Rows from block 9, named by matrix and row number. Rows with one number belong to one attention dimension. Each number is 50 + 15 x the weight over its row's rms, rounded and kept within 0 to 99. All counts start at 0. After the name is the row's rms in percent of the matrix's.
# q: attention query (model.blocks.9.attn.q.weight, 160x160), inputs 0-159
# k: attention key (model.blocks.9.attn.k.weight, 160x160), inputs 0-159
q.1 100:51 56 55 69 50 46 51 31 46 73 48 41 79 51 32 60 37 49 31 45 48 61 73 51 46 47 54 60 46 66 84 54 32 39 43 49 87 52 57 36 61 40 76 42 83 63 60 38 57 46 18 72 76 61 43 28 54 41 40 15 40 56 39 41 74 29 41 41 74 38 48 55 62 41 50 55 25 40 70 48 45 51 54 77 46 47 37 43 50 23 33 70 78 56 61 64 28 16 52 67 59 39 59 38 84 50 23 60 39 39 38 49 41 65 37 11 58 62 27 62 41 25 35 40 85 52 50 47 56 63 57 24 43 62 49 68 30 49 66 60 58 59 54 47 47 59 50 65 56 38 62 31 50 39 46 66 54 54 26 42
k.1 102:49 19 57 22 33 47 46 50 88 43 46 60 33 48 64 76 73 57 52 45 41 34 23 50 64 70 53 57 55 69 51 78 31 61 25 23 78 55 60 57 45 57 31 40 62 69 43 45 46 40 23 63 48 40 69 36 52 42 43 41 56 53 39 49 26 37 44 73 38 51 67 46 39 32 28 53 54 52 45 58 48 52 57 67 58 38 48 28 52 47 55 42 51 40 23 59 42 36 51 26 53 38 82 48 37 31 26 65 34 39 34 32 56 87 59 59 19 83 63 52 65 33 63 47 50 47 59 28 80 54 58 54 54 82 40 36 52 63 48 49 74 39 70 80 55 40 60 57 36 60 57 46 68 67 63 71 43 18 58 57
q.2 105:69 60 35 78 71 37 28 69 44 55 66 69 38 41 78 54 65 48 37 69 47 38 55 64 90 49 25 48 39 23 66 56 12 34 54 27 48 55 46 77 55 59 48 54 53 54 36 43 49 53 44 58 41 61 76 69 30 48 29 55 23 44 22 29 56 66 39 56 28 42 27 62 44 59 49 54 33 60 46 23 39 59 68 37 45 57 30 40 72 78 53 22 43 69 68 38 51 58 78 51 31 71 44 52 47 38 45 54 62 51 65 44 63 41 46 38 23 37 59 43 50 40 51 42 58 67 66 43 61 61 56 54 39 45 37 39 52 69 64 63 69 54 49 54 36 69 47 42 53 31 18 40 62 73 36 46 60 09 46 80
k.2 102:29 54 63 42 50 31 91 69 52 44 55 22 74 46 52 35 61 66 21 56 16 48 44 46 51 16 52 38 55 41 45 55 10 40 65 46 26 47 51 74 42 82 45 68 59 63 72 42 39 58 59 49 15 45 39 56 45 73 64 69 64 48 55 60 43 48 71 55 34 73 63 51 54 70 46 63 34 43 36 52 52 44 62 31 50 49 56 63 86 36 42 44 52 53 31 48 71 39 61 63 73 32 57 44 61 51 44 82 55 40 52 65 50 48 38 63 33 68 59 50 65 46 63 41 69 38 44 41 62 37 45 55 24 38 42 61 36 25 31 70 70 48 52 50 42 31 72 56 40 49 53 51 55 32 53 36 56 47 00 65
q.3 106:24 43 76 64 44 23 62 50 40 59 48 72 22 54 47 70 56 42 73 54 52 49 84 80 26 53 45 39 49 58 62 76 37 69 61 35 68 52 23 45 46 53 59 48 56 44 43 44 30 63 46 47 62 36 56 43 33 47 77 75 47 24 54 40 56 40 51 45 97 65 20 54 50 46 60 58 50 49 64 45 42 42 34 54 64 41 61 24 42 41 48 66 32 64 57 56 43 21 68 27 61 38 67 52 36 62 30 23 33 39 49 71 47 75 36 57 40 29 61 75 44 75 45 10 67 63 40 51 37 30 42 58 39 42 51 48 30 48 59 45 36 40 37 58 76 77 60 73 42 49 41 52 34 50 81 46 36 56 54 44
k.3 102:50 55 78 48 63 83 51 44 43 55 62 38 60 71 57 56 61 67 57 27 59 37 35 39 28 67 49 57 57 81 73 58 54 40 47 14 38 50 53 45 58 45 41 62 23 37 25 27 71 43 46 57 56 48 12 71 47 36 41 61 29 59 41 61 47 40 22 54 38 52 57 45 72 42 39 24 34 45 49 57 54 26 34 29 40 53 25 85 29 77 75 22 45 63 31 53 35 83 51 33 65 54 61 61 44 50 34 63 70 50 51 66 52 70 74 61 65 51 40 55 58 59 62 66 71 60 62 55 45 52 43 45 17 66 48 26 46 65 39 55 61 30 39 36 51 67 60 57 42 68 61 33 27 50 52 27 35 69 59 63
q.4 094:50 66 71 69 34 41 57 39 74 60 20 65 14 66 31 45 78 66 46 38 41 40 51 49 57 58 69 45 33 40 52 64 70 65 64 45 59 68 54 23 32 46 41 70 34 36 58 53 72 56 57 47 56 63 36 22 53 51 58 70 50 44 44 67 71 26 42 63 65 51 60 44 63 50 30 48 58 44 48 45 37 66 52 43 19 58 70 49 69 52 36 54 33 68 50 36 52 36 46 53 30 12 44 45 29 25 57 37 69 29 56 41 44 65 40 82 60 54 34 33 45 49 49 53 52 36 60 61 61 27 35 53 63 62 50 80 72 71 32 15 25 66 74 42 55 34 42 40 56 76 43 24 46 48 76 59 23 40 63 60
k.4 093:34 59 78 47 50 62 54 24 47 52 67 54 65 32 66 42 56 48 48 65 41 25 51 50 47 41 49 42 68 55 64 70 41 38 44 44 17 60 50 48 39 72 75 73 47 45 52 51 86 77 36 60 37 44 63 34 47 29 44 49 57 61 63 64 70 39 63 31 42 48 35 47 79 49 26 55 58 50 83 63 63 32 22 57 40 31 32 48 54 20 76 57 57 46 58 72 44 43 57 45 38 49 67 25 57 46 46 44 24 68 68 60 31 34 27 69 35 35 31 52 53 33 56 46 45 59 31 51 49 80 33 34 63 53 81 63 60 49 63 45 49 34 45 54 61 43 45 25 79 54 72 37 19 32 65 38 75 44 76 33
q.5 111:62 44 43 58 67 73 42 68 48 67 61 33 90 46 37 21 75 73 68 35 52 56 40 50 43 57 48 40 45 60 65 24 25 47 49 49 19 48 30 46 39 54 66 91 33 69 59 63 59 35 58 56 68 47 26 33 57 31 53 49 60 65 66 52 25 68 60 25 23 55 64 47 67 44 53 68 43 29 46 47 40 80 41 51 41 60 48 69 50 43 46 51 52 39 33 55 45 65 26 34 64 56 40 28 67 34 32 36 60 63 45 19 60 59 77 30 54 47 45 30 80 53 56 62 42 37 38 58 45 64 39 40 40 34 52 53 56 40 74 72 46 54 33 51 35 47 62 35 52 69 33 77 54 51 60 77 08 49 35 60
k.5 102:49 48 63 31 47 55 34 37 49 20 54 54 59 43 79 31 39 29 22 53 95 35 34 14 47 35 28 55 59 23 43 37 41 63 64 65 57 54 48 18 60 13 63 57 45 31 53 59 55 36 57 38 60 55 42 35 41 45 80 47 48 56 58 60 55 55 38 72 48 58 71 39 44 60 40 28 71 82 40 40 44 50 65 65 56 46 66 50 62 55 59 71 77 54 59 40 57 48 43 57 51 43 46 89 62 53 55 88 61 28 54 80 45 41 46 49 45 43 38 25 48 46 06 56 48 56 47 44 55 63 41 36 70 49 41 49 48 83 49 53 45 66 52 33 63 51 61 63 51 32 28 43 62 69 67 24 46 33 53 60
q.6 087:48 33 43 35 69 36 56 78 42 52 54 88 61 63 66 19 43 43 44 55 45 62 49 43 60 55 43 25 67 58 32 70 54 36 79 61 53 63 74 42 51 75 63 19 53 27 69 33 42 64 62 25 32 84 59 34 42 36 21 61 39 54 70 79 44 43 44 39 74 50 51 39 63 38 59 37 27 52 31 71 40 55 33 54 54 60 53 65 42 50 70 51 54 51 26 48 41 21 41 54 69 32 49 54 48 48 61 46 45 41 70 43 41 69 26 69 71 36 47 57 30 48 34 46 50 33 48 53 31 61 42 54 77 50 39 34 54 37 34 94 44 24 48 59 34 47 57 34 88 68 51 23 54 44 48 54 52 61 49 65
k.6 086:59 59 48 41 34 45 10 71 57 44 34 47 04 49 23 61 52 63 61 64 61 60 38 56 52 79 44 32 67 66 53 61 99 55 60 34 65 44 45 50 38 54 36 42 72 46 44 38 56 42 36 63 53 59 24 71 50 25 51 49 80 25 32 48 40 45 59 45 47 52 29 28 42 65 56 45 60 67 69 62 50 62 35 45 69 74 47 65 45 29 62 67 33 68 54 46 31 66 54 46 32 50 44 44 54 29 59 76 58 44 39 62 65 57 55 34 28 33 74 38 43 75 62 60 32 45 67 82 64 49 26 72 55 43 59 12 56 32 62 27 32 48 47 54 40 31 60 54 54 46 30 53 57 48 44 58 56 65 29 43
q.7 100:43 82 24 51 67 57 53 62 40 43 60 40 66 18 17 51 41 58 57 75 63 53 39 67 47 51 76 37 99 61 33 60 67 36 34 53 41 34 58 70 95 31 45 56 40 25 37 35 54 76 68 46 32 33 54 59 54 55 49 45 35 76 38 46 61 58 55 54 45 56 33 48 63 59 71 35 55 25 51 44 32 49 33 43 41 30 30 58 25 53 69 49 60 41 40 60 68 50 50 38 48 81 19 51 68 62 56 61 26 59 39 62 31 57 57 60 78 61 54 48 51 50 51 56 57 61 34 51 42 57 56 50 63 34 62 63 30 52 30 52 50 50 44 36 55 10 31 55 55 25 63 52 15 53 56 33 61 64 38 59
k.7 103:21 37 47 61 21 48 49 51 30 68 53 42 49 49 41 44 57 44 48 54 51 41 82 39 32 60 49 37 42 69 57 28 67 83 46 53 77 62 55 53 54 51 48 35 41 53 23 51 37 46 43 73 63 82 76 40 50 59 50 83 33 50 68 39 31 74 47 44 43 30 48 55 39 61 44 34 39 41 57 26 48 42 67 49 64 83 73 25 42 54 26 47 75 67 73 69 41 17 59 68 68 59 39 46 52 37 86 35 42 57 50 54 73 37 41 14 62 29 60 46 60 69 43 49 48 43 43 25 32 08 63 33 73 70 67 52 42 43 36 47 49 48 56 73 44 62 35 36 55 63 43 53 52 62 48 63 42 51 31 45
q.8 097:57 54 62 15 23 61 71 46 62 53 35 35 84 66 56 47 45 63 64 53 55 55 39 35 27 36 50 30 48 63 22 49 73 62 35 52 38 58 62 61 39 43 25 43 54 51 38 78 36 36 54 57 72 77 63 58 35 62 64 14 56 44 53 35 29 59 58 53 52 53 70 36 58 87 39 46 65 62 50 59 60 56 60 65 59 58 38 54 36 32 49 30 49 32 40 46 46 66 66 39 56 11 65 79 45 58 74 60 27 60 46 58 57 58 65 28 35 20 42 49 55 27 56 40 05 60 48 41 40 53 53 64 43 47 48 49 92 50 66 17 68 71 51 47 61 45 40 65 35 56 44 33 38 50 57 49 65 36 37 49
k.8 096:58 46 33 45 48 29 76 42 45 61 48 32 42 52 71 63 40 64 65 31 40 43 51 48 64 44 79 70 44 46 55 50 62 26 56 53 61 04 49 42 74 60 57 51 70 56 50 41 44 53 60 40 81 33 43 22 66 39 59 32 40 64 36 37 76 49 75 43 66 16 61 36 32 20 60 59 29 40 63 36 53 61 64 53 17 73 58 55 38 67 46 30 36 35 42 59 82 68 38 29 46 56 45 61 60 51 36 39 14 54 29 55 58 45 39 73 74 71 64 46 61 30 51 60 31 57 30 52 63 28 68 51 55 18 55 57 56 49 40 51 44 48 68 33 54 74 43 69 64 65 50 56 41 33 48 61 25 65 70 52
q.9 101:46 52 16 43 26 87 21 73 24 48 32 43 42 71 43 33 63 51 45 43 52 57 63 45 34 42 47 66 66 56 43 40 51 49 58 50 12 47 14 53 50 53 64 74 49 74 45 69 34 35 30 66 63 23 49 44 77 63 37 66 47 57 33 62 28 43 43 24 58 42 38 49 49 44 60 51 39 39 54 70 64 60 83 38 70 31 56 43 30 37 45 63 45 65 63 46 28 64 42 25 46 71 39 35 58 65 81 36 64 65 61 54 66 42 43 32 44 47 57 62 58 47 48 58 44 32 36 48 58 34 83 48 71 50 42 45 76 50 61 77 83 36 42 53 51 61 52 58 74 63 25 52 52 46 66 23 53 44 32 51
k.9 100:69 42 33 71 55 60 42 42 37 59 23 70 37 43 57 54 24 26 43 52 80 42 51 40 48 42 35 49 44 16 42 71 87 77 45 54 45 33 61 42 63 12 61 38 72 53 67 47 63 51 56 47 68 81 50 47 40 63 52 62 64 53 41 50 47 51 30 66 46 62 49 59 31 51 35 52 56 40 76 35 60 67 45 88 51 38 30 44 58 66 42 56 75 49 69 29 41 60 42 60 55 43 44 25 35 35 41 49 74 50 32 51 66 69 44 62 61 55 39 57 59 44 50 40 34 67 64 39 53 97 68 60 12 30 72 52 46 55 37 50 50 64 60 36 58 19 56 41 56 69 39 47 35 40 64 43 33 32 35 24
q.10 113:58 20 69 60 52 41 27 56 51 49 51 49 35 56 44 64 11 39 60 39 53 44 45 22 53 51 64 68 54 42 53 45 73 45 51 91 70 10 48 59 33 71 50 43 41 68 41 39 41 51 47 50 20 29 54 63 50 43 28 54 30 65 67 30 56 55 59 69 28 57 57 60 22 59 44 20 67 73 35 63 34 26 41 56 49 30 41 52 54 65 61 46 52 61 45 16 86 60 55 57 34 70 67 53 48 69 38 34 36 62 47 61 35 24 58 52 39 66 47 37 71 43 44 65 46 72 31 48 57 40 39 60 66 58 72 47 33 45 64 47 36 51 77 53 51 58 46 40 69 43 73 44 72 26 38 79 43 77 57 43
k.10 110:37 55 54 59 41 54 67 71 71 52 44 51 42 38 41 32 50 28 56 37 60 74 67 83 45 26 37 35 16 42 26 43 45 61 65 50 72 47 54 66 24 54 46 78 50 32 48 43 26 50 55 58 57 33 62 58 73 59 38 61 61 53 63 52 36 53 27 50 58 78 46 69 65 53 98 66 57 58 38 21 53 31 37 26 67 50 42 47 53 73 35 54 55 62 49 44 55 47 53 45 36 43 46 45 65 57 43 04 82 67 60 60 61 54 38 40 43 48 64 56 25 54 54 58 30 18 41 85 42 65 47 53 79 58 28 58 50 59 61 10 39 46 66 47 44 60 62 48 43 26 68 40 55 43 50 47 43 45 41 24
q.11 101:30 73 67 60 62 51 59 21 60 44 76 44 37 26 65 34 45 59 52 23 73 61 58 44 67 35 60 57 41 45 34 16 65 47 54 32 65 44 54 58 68 40 36 36 65 55 33 55 48 34 61 59 48 14 01 65 32 44 57 54 60 15 50 54 39 49 47 60 39 41 48 40 64 45 54 49 71 52 42 51 65 36 56 41 49 44 71 60 44 66 32 46 42 55 84 59 53 73 54 71 58 73 58 37 71 54 51 83 48 44 31 51 48 47 45 63 48 45 65 61 55 53 59 50 50 60 59 36 33 65 62 61 19 32 40 45 34 46 38 56 49 40 55 62 64 31 45 72 04 64 70 89 39 27 63 22 53 28 53 52
k.11 101:65 42 29 65 66 50 58 74 30 86 38 58 51 70 36 87 50 40 30 53 30 39 37 40 36 47 62 71 40 40 59 43 43 33 85 54 35 59 49 52 40 64 38 45 63 67 77 61 69 48 62 57 53 62 53 14 15 83 23 27 47 46 36 41 75 86 48 62 31 36 51 38 24 24 43 55 72 37 37 63 55 52 50 63 62 44 54 47 47 42 61 42 30 70 46 23 40 38 53 62 65 58 49 63 77 52 72 18 39 67 59 40 35 58 61 43 51 52 40 61 49 43 36 16 56 60 59 48 17 39 60 35 37 49 44 59 55 39 41 65 28 67 29 47 67 48 45 55 36 48 56 60 48 52 62 56 66 57 58 66
q.12 114:48 55 42 24 50 37 73 54 72 35 47 61 56 33 43 70 31 41 54 53 35 43 49 37 46 60 57 49 56 41 62 69 46 48 48 55 45 53 46 35 45 48 63 25 35 42 82 39 56 58 35 56 24 76 60 50 61 27 58 42 41 38 67 85 30 35 65 55 37 43 71 58 40 58 65 50 37 76 62 39 93 26 28 52 67 64 75 60 70 56 60 48 23 39 46 89 40 66 55 36 44 47 75 36 24 37 46 49 71 77 30 26 49 22 54 26 53 48 74 55 46 56 67 54 41 61 43 44 54 49 30 28 39 76 69 54 19 38 51 33 38 62 50 32 52 57 33 62 41 33 55 57 35 71 54 51 47 73 64 27
k.12 101:49 46 52 49 54 37 36 48 45 51 38 60 73 28 47 31 60 61 71 29 53 53 58 77 57 72 34 42 46 52 55 41 55 34 45 55 21 77 07 39 45 48 61 52 64 56 34 58 66 67 57 45 32 35 55 50 47 30 53 47 27 22 69 61 33 47 31 47 82 63 33 43 62 49 60 47 31 57 48 59 70 69 42 29 27 47 39 64 47 65 37 50 45 39 47 22 58 65 49 25 53 71 56 66 43 50 61 60 63 49 45 06 45 33 74 44 43 60 44 60 40 51 40 29 57 53 25 61 67 32 25 63 49 62 46 64 70 51 65 37 51 99 64 27 43 49 34 48 41 40 50 83 57 79 54 70 63 52 70 67
q.13 093:58 26 59 41 51 46 16 64 57 41 72 27 60 45 43 33 60 56 27 69 28 53 62 48 58 52 54 43 22 35 51 31 13 50 26 58 46 53 62 58 48 29 28 29 41 51 58 38 57 56 40 16 41 54 58 70 44 80 77 68 56 72 42 23 66 59 49 47 42 50 56 51 10 50 63 45 53 77 52 33 66 38 36 21 52 54 42 50 56 53 42 43 83 35 60 62 55 54 27 42 55 45 39 69 41 73 84 57 51 55 83 57 34 43 55 54 34 57 38 51 31 69 63 60 42 51 72 63 72 36 48 43 50 45 46 42 81 61 43 67 52 61 37 28 44 67 51 29 45 51 42 82 68 58 36 27 73 62 52 48
k.13 105:55 36 38 37 52 39 32 40 50 59 47 78 52 62 16 41 50 58 87 54 49 72 70 49 60 63 59 37 73 58 55 11 39 27 60 55 32 24 63 40 73 42 60 38 19 52 49 43 25 48 72 16 67 52 59 56 60 62 61 50 74 36 60 52 37 34 72 32 79 62 49 64 50 78 55 49 43 30 59 44 39 54 71 40 51 46 57 40 53 66 29 49 39 43 58 57 34 57 65 76 38 69 61 41 27 65 58 55 60 44 49 53 23 13 55 44 55 61 36 25 30 53 61 62 58 21 56 50 28 65 64 36 36 19 71 52 57 52 48 70 62 46 53 56 35 44 44 60 65 41 36 82 39 42 28 43 39 57 68 53
q.14 098:62 49 24 46 67 55 33 41 32 31 34 24 58 71 75 62 50 31 37 35 46 47 32 41 63 48 09 58 48 58 44 51 82 66 56 29 68 72 50 33 56 38 51 59 51 48 34 52 39 48 58 71 67 55 43 60 65 50 61 55 82 46 41 45 60 56 32 29 53 36 67 29 46 33 06 74 58 66 52 71 58 65 59 64 50 47 54 65 35 52 63 51 57 31 66 50 63 37 17 53 48 71 26 71 31 33 60 40 40 36 47 44 52 44 60 85 41 73 60 61 46 67 37 36 48 41 57 49 18 49 56 64 56 57 25 73 51 48 33 47 81 40 50 65 58 47 63 33 29 53 43 65 44 49 17 68 69 45 74 35
k.14 102:65 59 55 71 56 60 35 42 44 30 80 79 44 43 36 55 52 64 40 52 47 67 47 49 45 32 56 63 40 32 42 46 55 51 18 91 69 49 60 58 62 43 49 19 43 24 74 60 37 51 74 55 30 38 53 94 54 61 55 50 53 52 27 43 59 47 67 43 57 17 33 59 69 45 51 45 50 71 22 47 32 78 77 43 37 45 59 34 30 36 51 52 49 44 60 57 55 52 50 74 49 38 41 29 43 73 34 41 61 41 61 46 59 83 53 51 73 22 61 73 51 26 58 68 58 54 70 45 42 43 60 64 60 44 30 46 41 37 78 43 47 36 32 65 42 34 39 36 24 23 46 45 67 43 53 19 54 44 75 45
q.15 106:43 52 35 40 34 57 85 36 60 36 52 66 20 57 56 65 57 30 46 60 44 46 11 64 32 33 34 62 37 33 54 29 66 60 40 61 30 31 62 41 55 81 20 55 51 52 48 55 85 50 64 34 47 35 67 43 41 77 45 38 84 50 47 63 46 60 47 82 46 48 32 53 35 35 49 52 55 24 47 50 45 29 67 46 29 69 57 38 83 44 48 43 57 47 38 43 82 33 56 72 63 43 53 68 58 49 45 40 56 45 39 64 73 62 54 65 68 69 31 40 36 34 68 60 59 29 67 57 46 46 44 25 77 38 54 24 64 53 42 38 24 48 68 73 47 50 66 57 48 37 56 44 63 60 31 40 67 37 67 17
k.15 104:54 76 43 63 59 34 58 41 46 46 51 30 65 77 64 30 29 65 26 69 35 85 54 67 68 40 74 45 50 45 29 53 54 66 42 60 33 72 47 57 69 62 69 52 39 54 67 74 33 53 36 36 23 70 39 81 53 34 47 40 30 58 53 62 53 35 41 49 37 52 52 47 35 48 41 60 74 33 20 57 35 36 23 49 61 43 64 63 50 41 66 57 50 37 37 53 57 31 36 58 60 45 22 62 53 79 50 31 26 47 43 28 38 49 56 45 41 44 39 52 39 69 56 65 53 81 50 40 44 46 54 58 53 50 44 46 35 45 31 75 49 19 32 42 52 66 39 30 72 47 41 24 80 70 58 93 49 81 55 52
q.16 103:68 60 65 71 48 47 47 32 79 76 14 61 70 46 48 55 44 87 70 51 54 42 39 56 31 35 70 45 38 66 35 27 52 65 45 30 45 66 52 47 56 69 30 69 46 51 44 58 58 20 56 54 43 52 52 54 69 33 72 40 51 92 43 50 62 21 39 26 64 53 36 59 72 61 51 38 55 60 53 59 73 61 64 51 37 55 38 77 53 28 47 46 49 24 36 52 34 62 45 49 38 29 53 55 46 43 40 26 48 48 74 57 59 34 65 44 72 06 40 66 65 44 32 53 49 21 21 65 62 43 36 52 60 30 46 58 54 45 56 49 45 52 75 67 32 44 16 51 45 47 46 28 60 74 54 39 33 45 76 49
k.16 099:63 29 50 57 55 32 27 45 52 54 35 55 60 38 31 52 37 63 78 42 70 65 50 57 78 71 59 37 62 55 67 70 22 37 40 66 64 39 53 41 52 51 46 42 90 39 62 80 47 69 43 34 41 42 64 52 41 22 42 36 69 51 38 44 42 36 23 43 43 36 59 54 39 57 26 34 59 48 30 68 45 48 34 53 34 47 81 64 64 53 26 73 37 53 34 63 47 59 49 50 53 49 39 47 35 49 50 68 74 48 64 79 48 49 57 55 67 53 61 65 67 69 37 46 98 87 20 50 45 55 56 64 42 35 65 35 53 48 45 33 41 46 24 28 57 11 47 27 57 36 56 27 43 34 37 56 58 59 72 65
q.17 105:22 77 51 25 55 36 44 79 48 37 30 67 44 46 22 27 60 49 54 57 59 09 48 44 45 63 64 59 62 55 74 34 69 42 74 56 49 79 65 41 43 43 55 59 70 59 38 58 39 59 29 48 73 64 46 38 34 34 42 57 39 17 57 61 72 30 21 35 48 46 56 67 51 39 46 55 67 58 39 66 34 54 50 28 64 34 51 65 78 37 53 87 31 32 38 32 44 55 64 56 52 71 35 54 49 40 65 52 71 50 42 62 49 54 54 32 38 40 29 48 52 70 47 49 51 69 51 48 57 66 42 63 49 55 41 83 34 61 64 39 21 42 46 62 64 40 16 42 69 71 88 63 27 52 44 52 28 46 44 44
k.17 101:48 47 66 41 61 36 54 59 42 71 38 37 52 40 31 35 40 25 69 72 53 55 46 74 51 35 58 39 35 73 53 30 53 32 75 30 68 44 35 47 62 56 56 42 73 56 80 52 17 68 40 46 56 68 66 72 53 44 50 45 50 31 89 52 52 49 46 39 27 47 48 43 51 46 73 24 51 26 39 38 44 47 89 32 45 70 32 27 58 49 35 35 59 64 40 54 49 37 41 52 13 42 61 81 69 62 51 22 48 71 73 53 59 55 40 29 53 55 37 51 47 68 59 55 44 55 33 68 44 85 60 24 68 47 81 49 47 48 49 58 48 25 58 83 38 43 75 40 55 59 50 35 41 38 45 66 23 51 55 42
q.18 101:65 58 24 53 36 26 62 55 42 39 58 55 36 67 45 53 39 59 60 45 42 74 53 24 49 60 51 41 57 56 72 47 47 39 45 47 61 23 68 15 66 38 58 58 69 45 70 39 52 53 52 51 54 53 44 61 38 57 46 49 66 09 10 72 41 64 75 43 48 69 55 56 47 76 37 52 30 41 52 33 70 39 35 42 36 49 64 42 68 20 60 53 36 88 64 53 77 59 56 65 34 06 41 02 76 37 60 32 53 62 42 55 46 52 41 66 51 58 62 55 62 31 53 33 61 62 40 42 49 47 49 59 33 40 53 23 53 59 46 68 76 70 67 39 57 43 62 30 61 45 62 34 59 38 71 70 46 57 35 31
k.18 105:48 82 48 52 47 61 35 63 24 26 69 62 56 43 39 46 64 44 57 71 64 46 68 58 45 48 51 27 53 72 38 30 47 59 67 50 24 44 65 42 59 44 59 61 63 54 56 21 51 30 72 68 48 57 54 72 60 47 78 58 47 53 54 15 08 39 42 44 46 62 42 54 53 34 47 76 59 50 58 62 71 35 46 76 50 37 51 63 29 21 71 39 39 36 69 32 31 70 70 42 66 36 51 49 33 42 66 55 34 36 34 21 39 20 46 62 45 64 66 48 38 64 43 39 24 33 72 45 57 15 68 59 57 73 67 35 59 50 58 45 62 31 46 65 47 71 72 09 46 42 37 51 52 55 59 36 59 51 55 64
q.19 101:52 51 42 59 50 43 65 45 62 47 70 71 67 62 63 44 56 46 68 57 53 52 55 54 37 56 27 63 57 31 63 62 62 60 44 61 39 63 48 73 81 58 46 52 70 52 57 61 63 37 26 45 49 51 35 10 31 73 60 55 96 36 08 52 42 53 83 58 38 36 44 68 21 65 39 42 27 40 55 53 63 65 53 34 56 59 67 58 64 39 31 28 41 50 44 53 76 46 51 38 53 57 67 69 72 57 37 38 44 35 34 66 46 44 55 44 45 72 40 53 32 43 36 69 20 27 62 46 69 45 22 33 22 47 58 39 33 57 34 43 74 45 40 32 31 54 74 61 48 11 21 51 64 64 48 62 39 59 31 45
k.19 103:15 71 54 57 45 79 57 48 27 58 55 40 52 41 37 65 51 73 14 67 33 28 61 39 61 50 37 65 12 37 35 47 49 60 56 44 89 53 76 34 62 56 34 61 62 50 31 54 47 39 70 72 49 36 40 25 21 55 78 56 52 59 42 33 52 77 53 48 50 47 69 58 48 56 51 73 59 42 67 22 27 56 33 33 43 72 67 47 41 43 88 48 20 56 61 30 44 22 40 70 44 41 50 35 39 43 57 61 30 53 64 60 59 61 58 37 38 53 78 60 31 60 32 36 76 60 38 44 68 34 77 59 60 69 44 41 50 55 61 70 54 30 56 46 39 43 26 38 47 46 36 65 49 53 41 51 64 43 58 64
q.20 104:42 24 73 63 49 53 65 41 04 29 61 53 35 45 51 39 25 58 39 59 40 46 61 26 40 39 23 50 55 35 37 44 54 34 67 49 54 12 60 62 51 52 50 61 50 61 55 31 47 42 73 46 66 58 36 59 57 44 37 54 74 27 53 76 36 56 59 25 42 71 67 29 48 57 43 33 45 12 30 68 42 46 76 58 68 71 65 50 36 70 68 51 59 38 47 55 38 70 43 64 65 46 42 50 43 58 68 78 36 71 21 76 73 60 30 61 46 30 66 46 30 78 63 38 38 58 52 56 48 57 29 49 35 38 37 43 40 46 56 62 59 37 66 70 52 77 45 58 51 57 16 38 40 40 54 42 79 65 63 68
k.20 095:85 34 75 12 55 41 59 80 24 62 37 48 40 50 63 50 33 39 54 44 65 48 47 23 54 59 48 61 61 54 18 40 67 68 64 44 53 34 43 54 67 99 54 54 40 60 46 15 20 58 47 49 46 31 32 46 49 54 44 55 44 54 00 56 51 70 57 40 49 55 58 40 75 45 47 34 60 36 79 47 67 68 54 48 57 25 45 66 64 71 73 60 22 45 46 50 59 57 44 94 44 65 56 64 62 43 28 40 32 54 49 60 37 56 55 38 40 60 37 68 48 58 44 45 51 68 38 47 58 69 39 43 23 65 37 52 44 50 71 39 82 26 52 47 60 67 44 50 65 53 36 38 46 42 41 42 43 45 54 45
q.21 106:45 13 45 48 99 67 47 35 31 73 68 43 58 29 30 51 69 46 44 41 77 40 79 28 46 67 48 37 65 71 64 80 50 58 51 33 38 29 48 46 49 49 67 47 44 54 43 28 19 57 50 48 24 51 44 42 68 35 44 58 61 71 81 23 62 77 44 47 55 46 59 44 81 60 27 60 33 42 61 20 48 62 41 65 53 59 42 45 54 73 41 57 49 49 66 61 54 55 41 47 60 46 25 09 31 41 72 58 56 39 47 22 55 39 56 82 72 59 48 51 59 56 53 56 29 22 42 41 38 45 63 68 49 56 42 48 43 51 35 31 54 45 58 36 47 71 27 50 44 64 69 47 38 69 42 65 61 49 45 45
k.21 104:37 59 43 34 49 65 64 39 49 45 51 60 59 62 54 33 78 51 23 46 40 42 63 43 70 46 54 31 37 46 74 64 79 71 37 17 73 30 54 57 09 50 71 31 54 51 65 38 58 65 61 36 45 54 61 60 71 55 27 36 72 58 30 41 41 76 63 68 80 57 18 67 48 74 38 57 28 59 63 28 48 55 48 39 67 44 59 39 56 52 47 62 58 56 64 29 21 59 34 42 35 57 40 32 63 48 40 47 68 61 56 58 44 38 53 56 44 51 31 57 36 50 26 43 45 25 68 65 33 51 48 51 54 60 32 77 59 60 41 26 53 79 22 28 50 57 90 69 50 31 59 40 27 70 43 49 49 49 31 46
q.22 094:57 40 75 60 40 55 65 35 48 76 53 33 49 41 65 35 91 24 61 37 32 29 69 64 47 25 56 58 48 35 36 57 75 59 50 50 48 85 60 36 35 82 64 50 72 61 59 36 61 34 39 59 45 63 49 49 72 53 34 59 41 37 54 43 39 40 68 25 44 55 48 24 48 66 67 67 35 45 47 11 52 62 36 71 46 59 42 15 33 76 72 37 53 42 53 60 41 50 27 41 42 57 51 69 78 71 81 41 52 42 59 27 37 44 45 48 71 30 33 31 67 50 49 45 64 46 72 39 69 38 55 51 59 30 46 54 53 69 27 25 41 41 50 73 39 64 47 53 76 45 38 35 43 70 54 38 60 33 48 43
k.22 104:77 69 54 52 46 67 55 31 70 46 56 75 37 28 57 25 32 62 48 38 53 44 32 71 65 44 71 35 75 14 65 71 69 51 25 80 43 52 54 29 55 56 45 58 16 36 49 67 54 46 31 04 58 68 30 49 42 64 36 64 58 52 60 46 60 66 39 48 61 50 66 42 55 60 71 32 65 55 22 41 37 45 24 36 58 53 58 52 24 44 33 73 67 46 39 55 32 68 91 59 54 36 44 47 77 41 43 48 66 30 46 53 39 70 52 44 35 35 69 48 33 58 74 31 64 56 44 40 78 55 40 58 51 68 45 42 68 47 48 57 52 52 51 53 67 55 37 57 19 46 49 33 26 26 35 52 58 42 48 66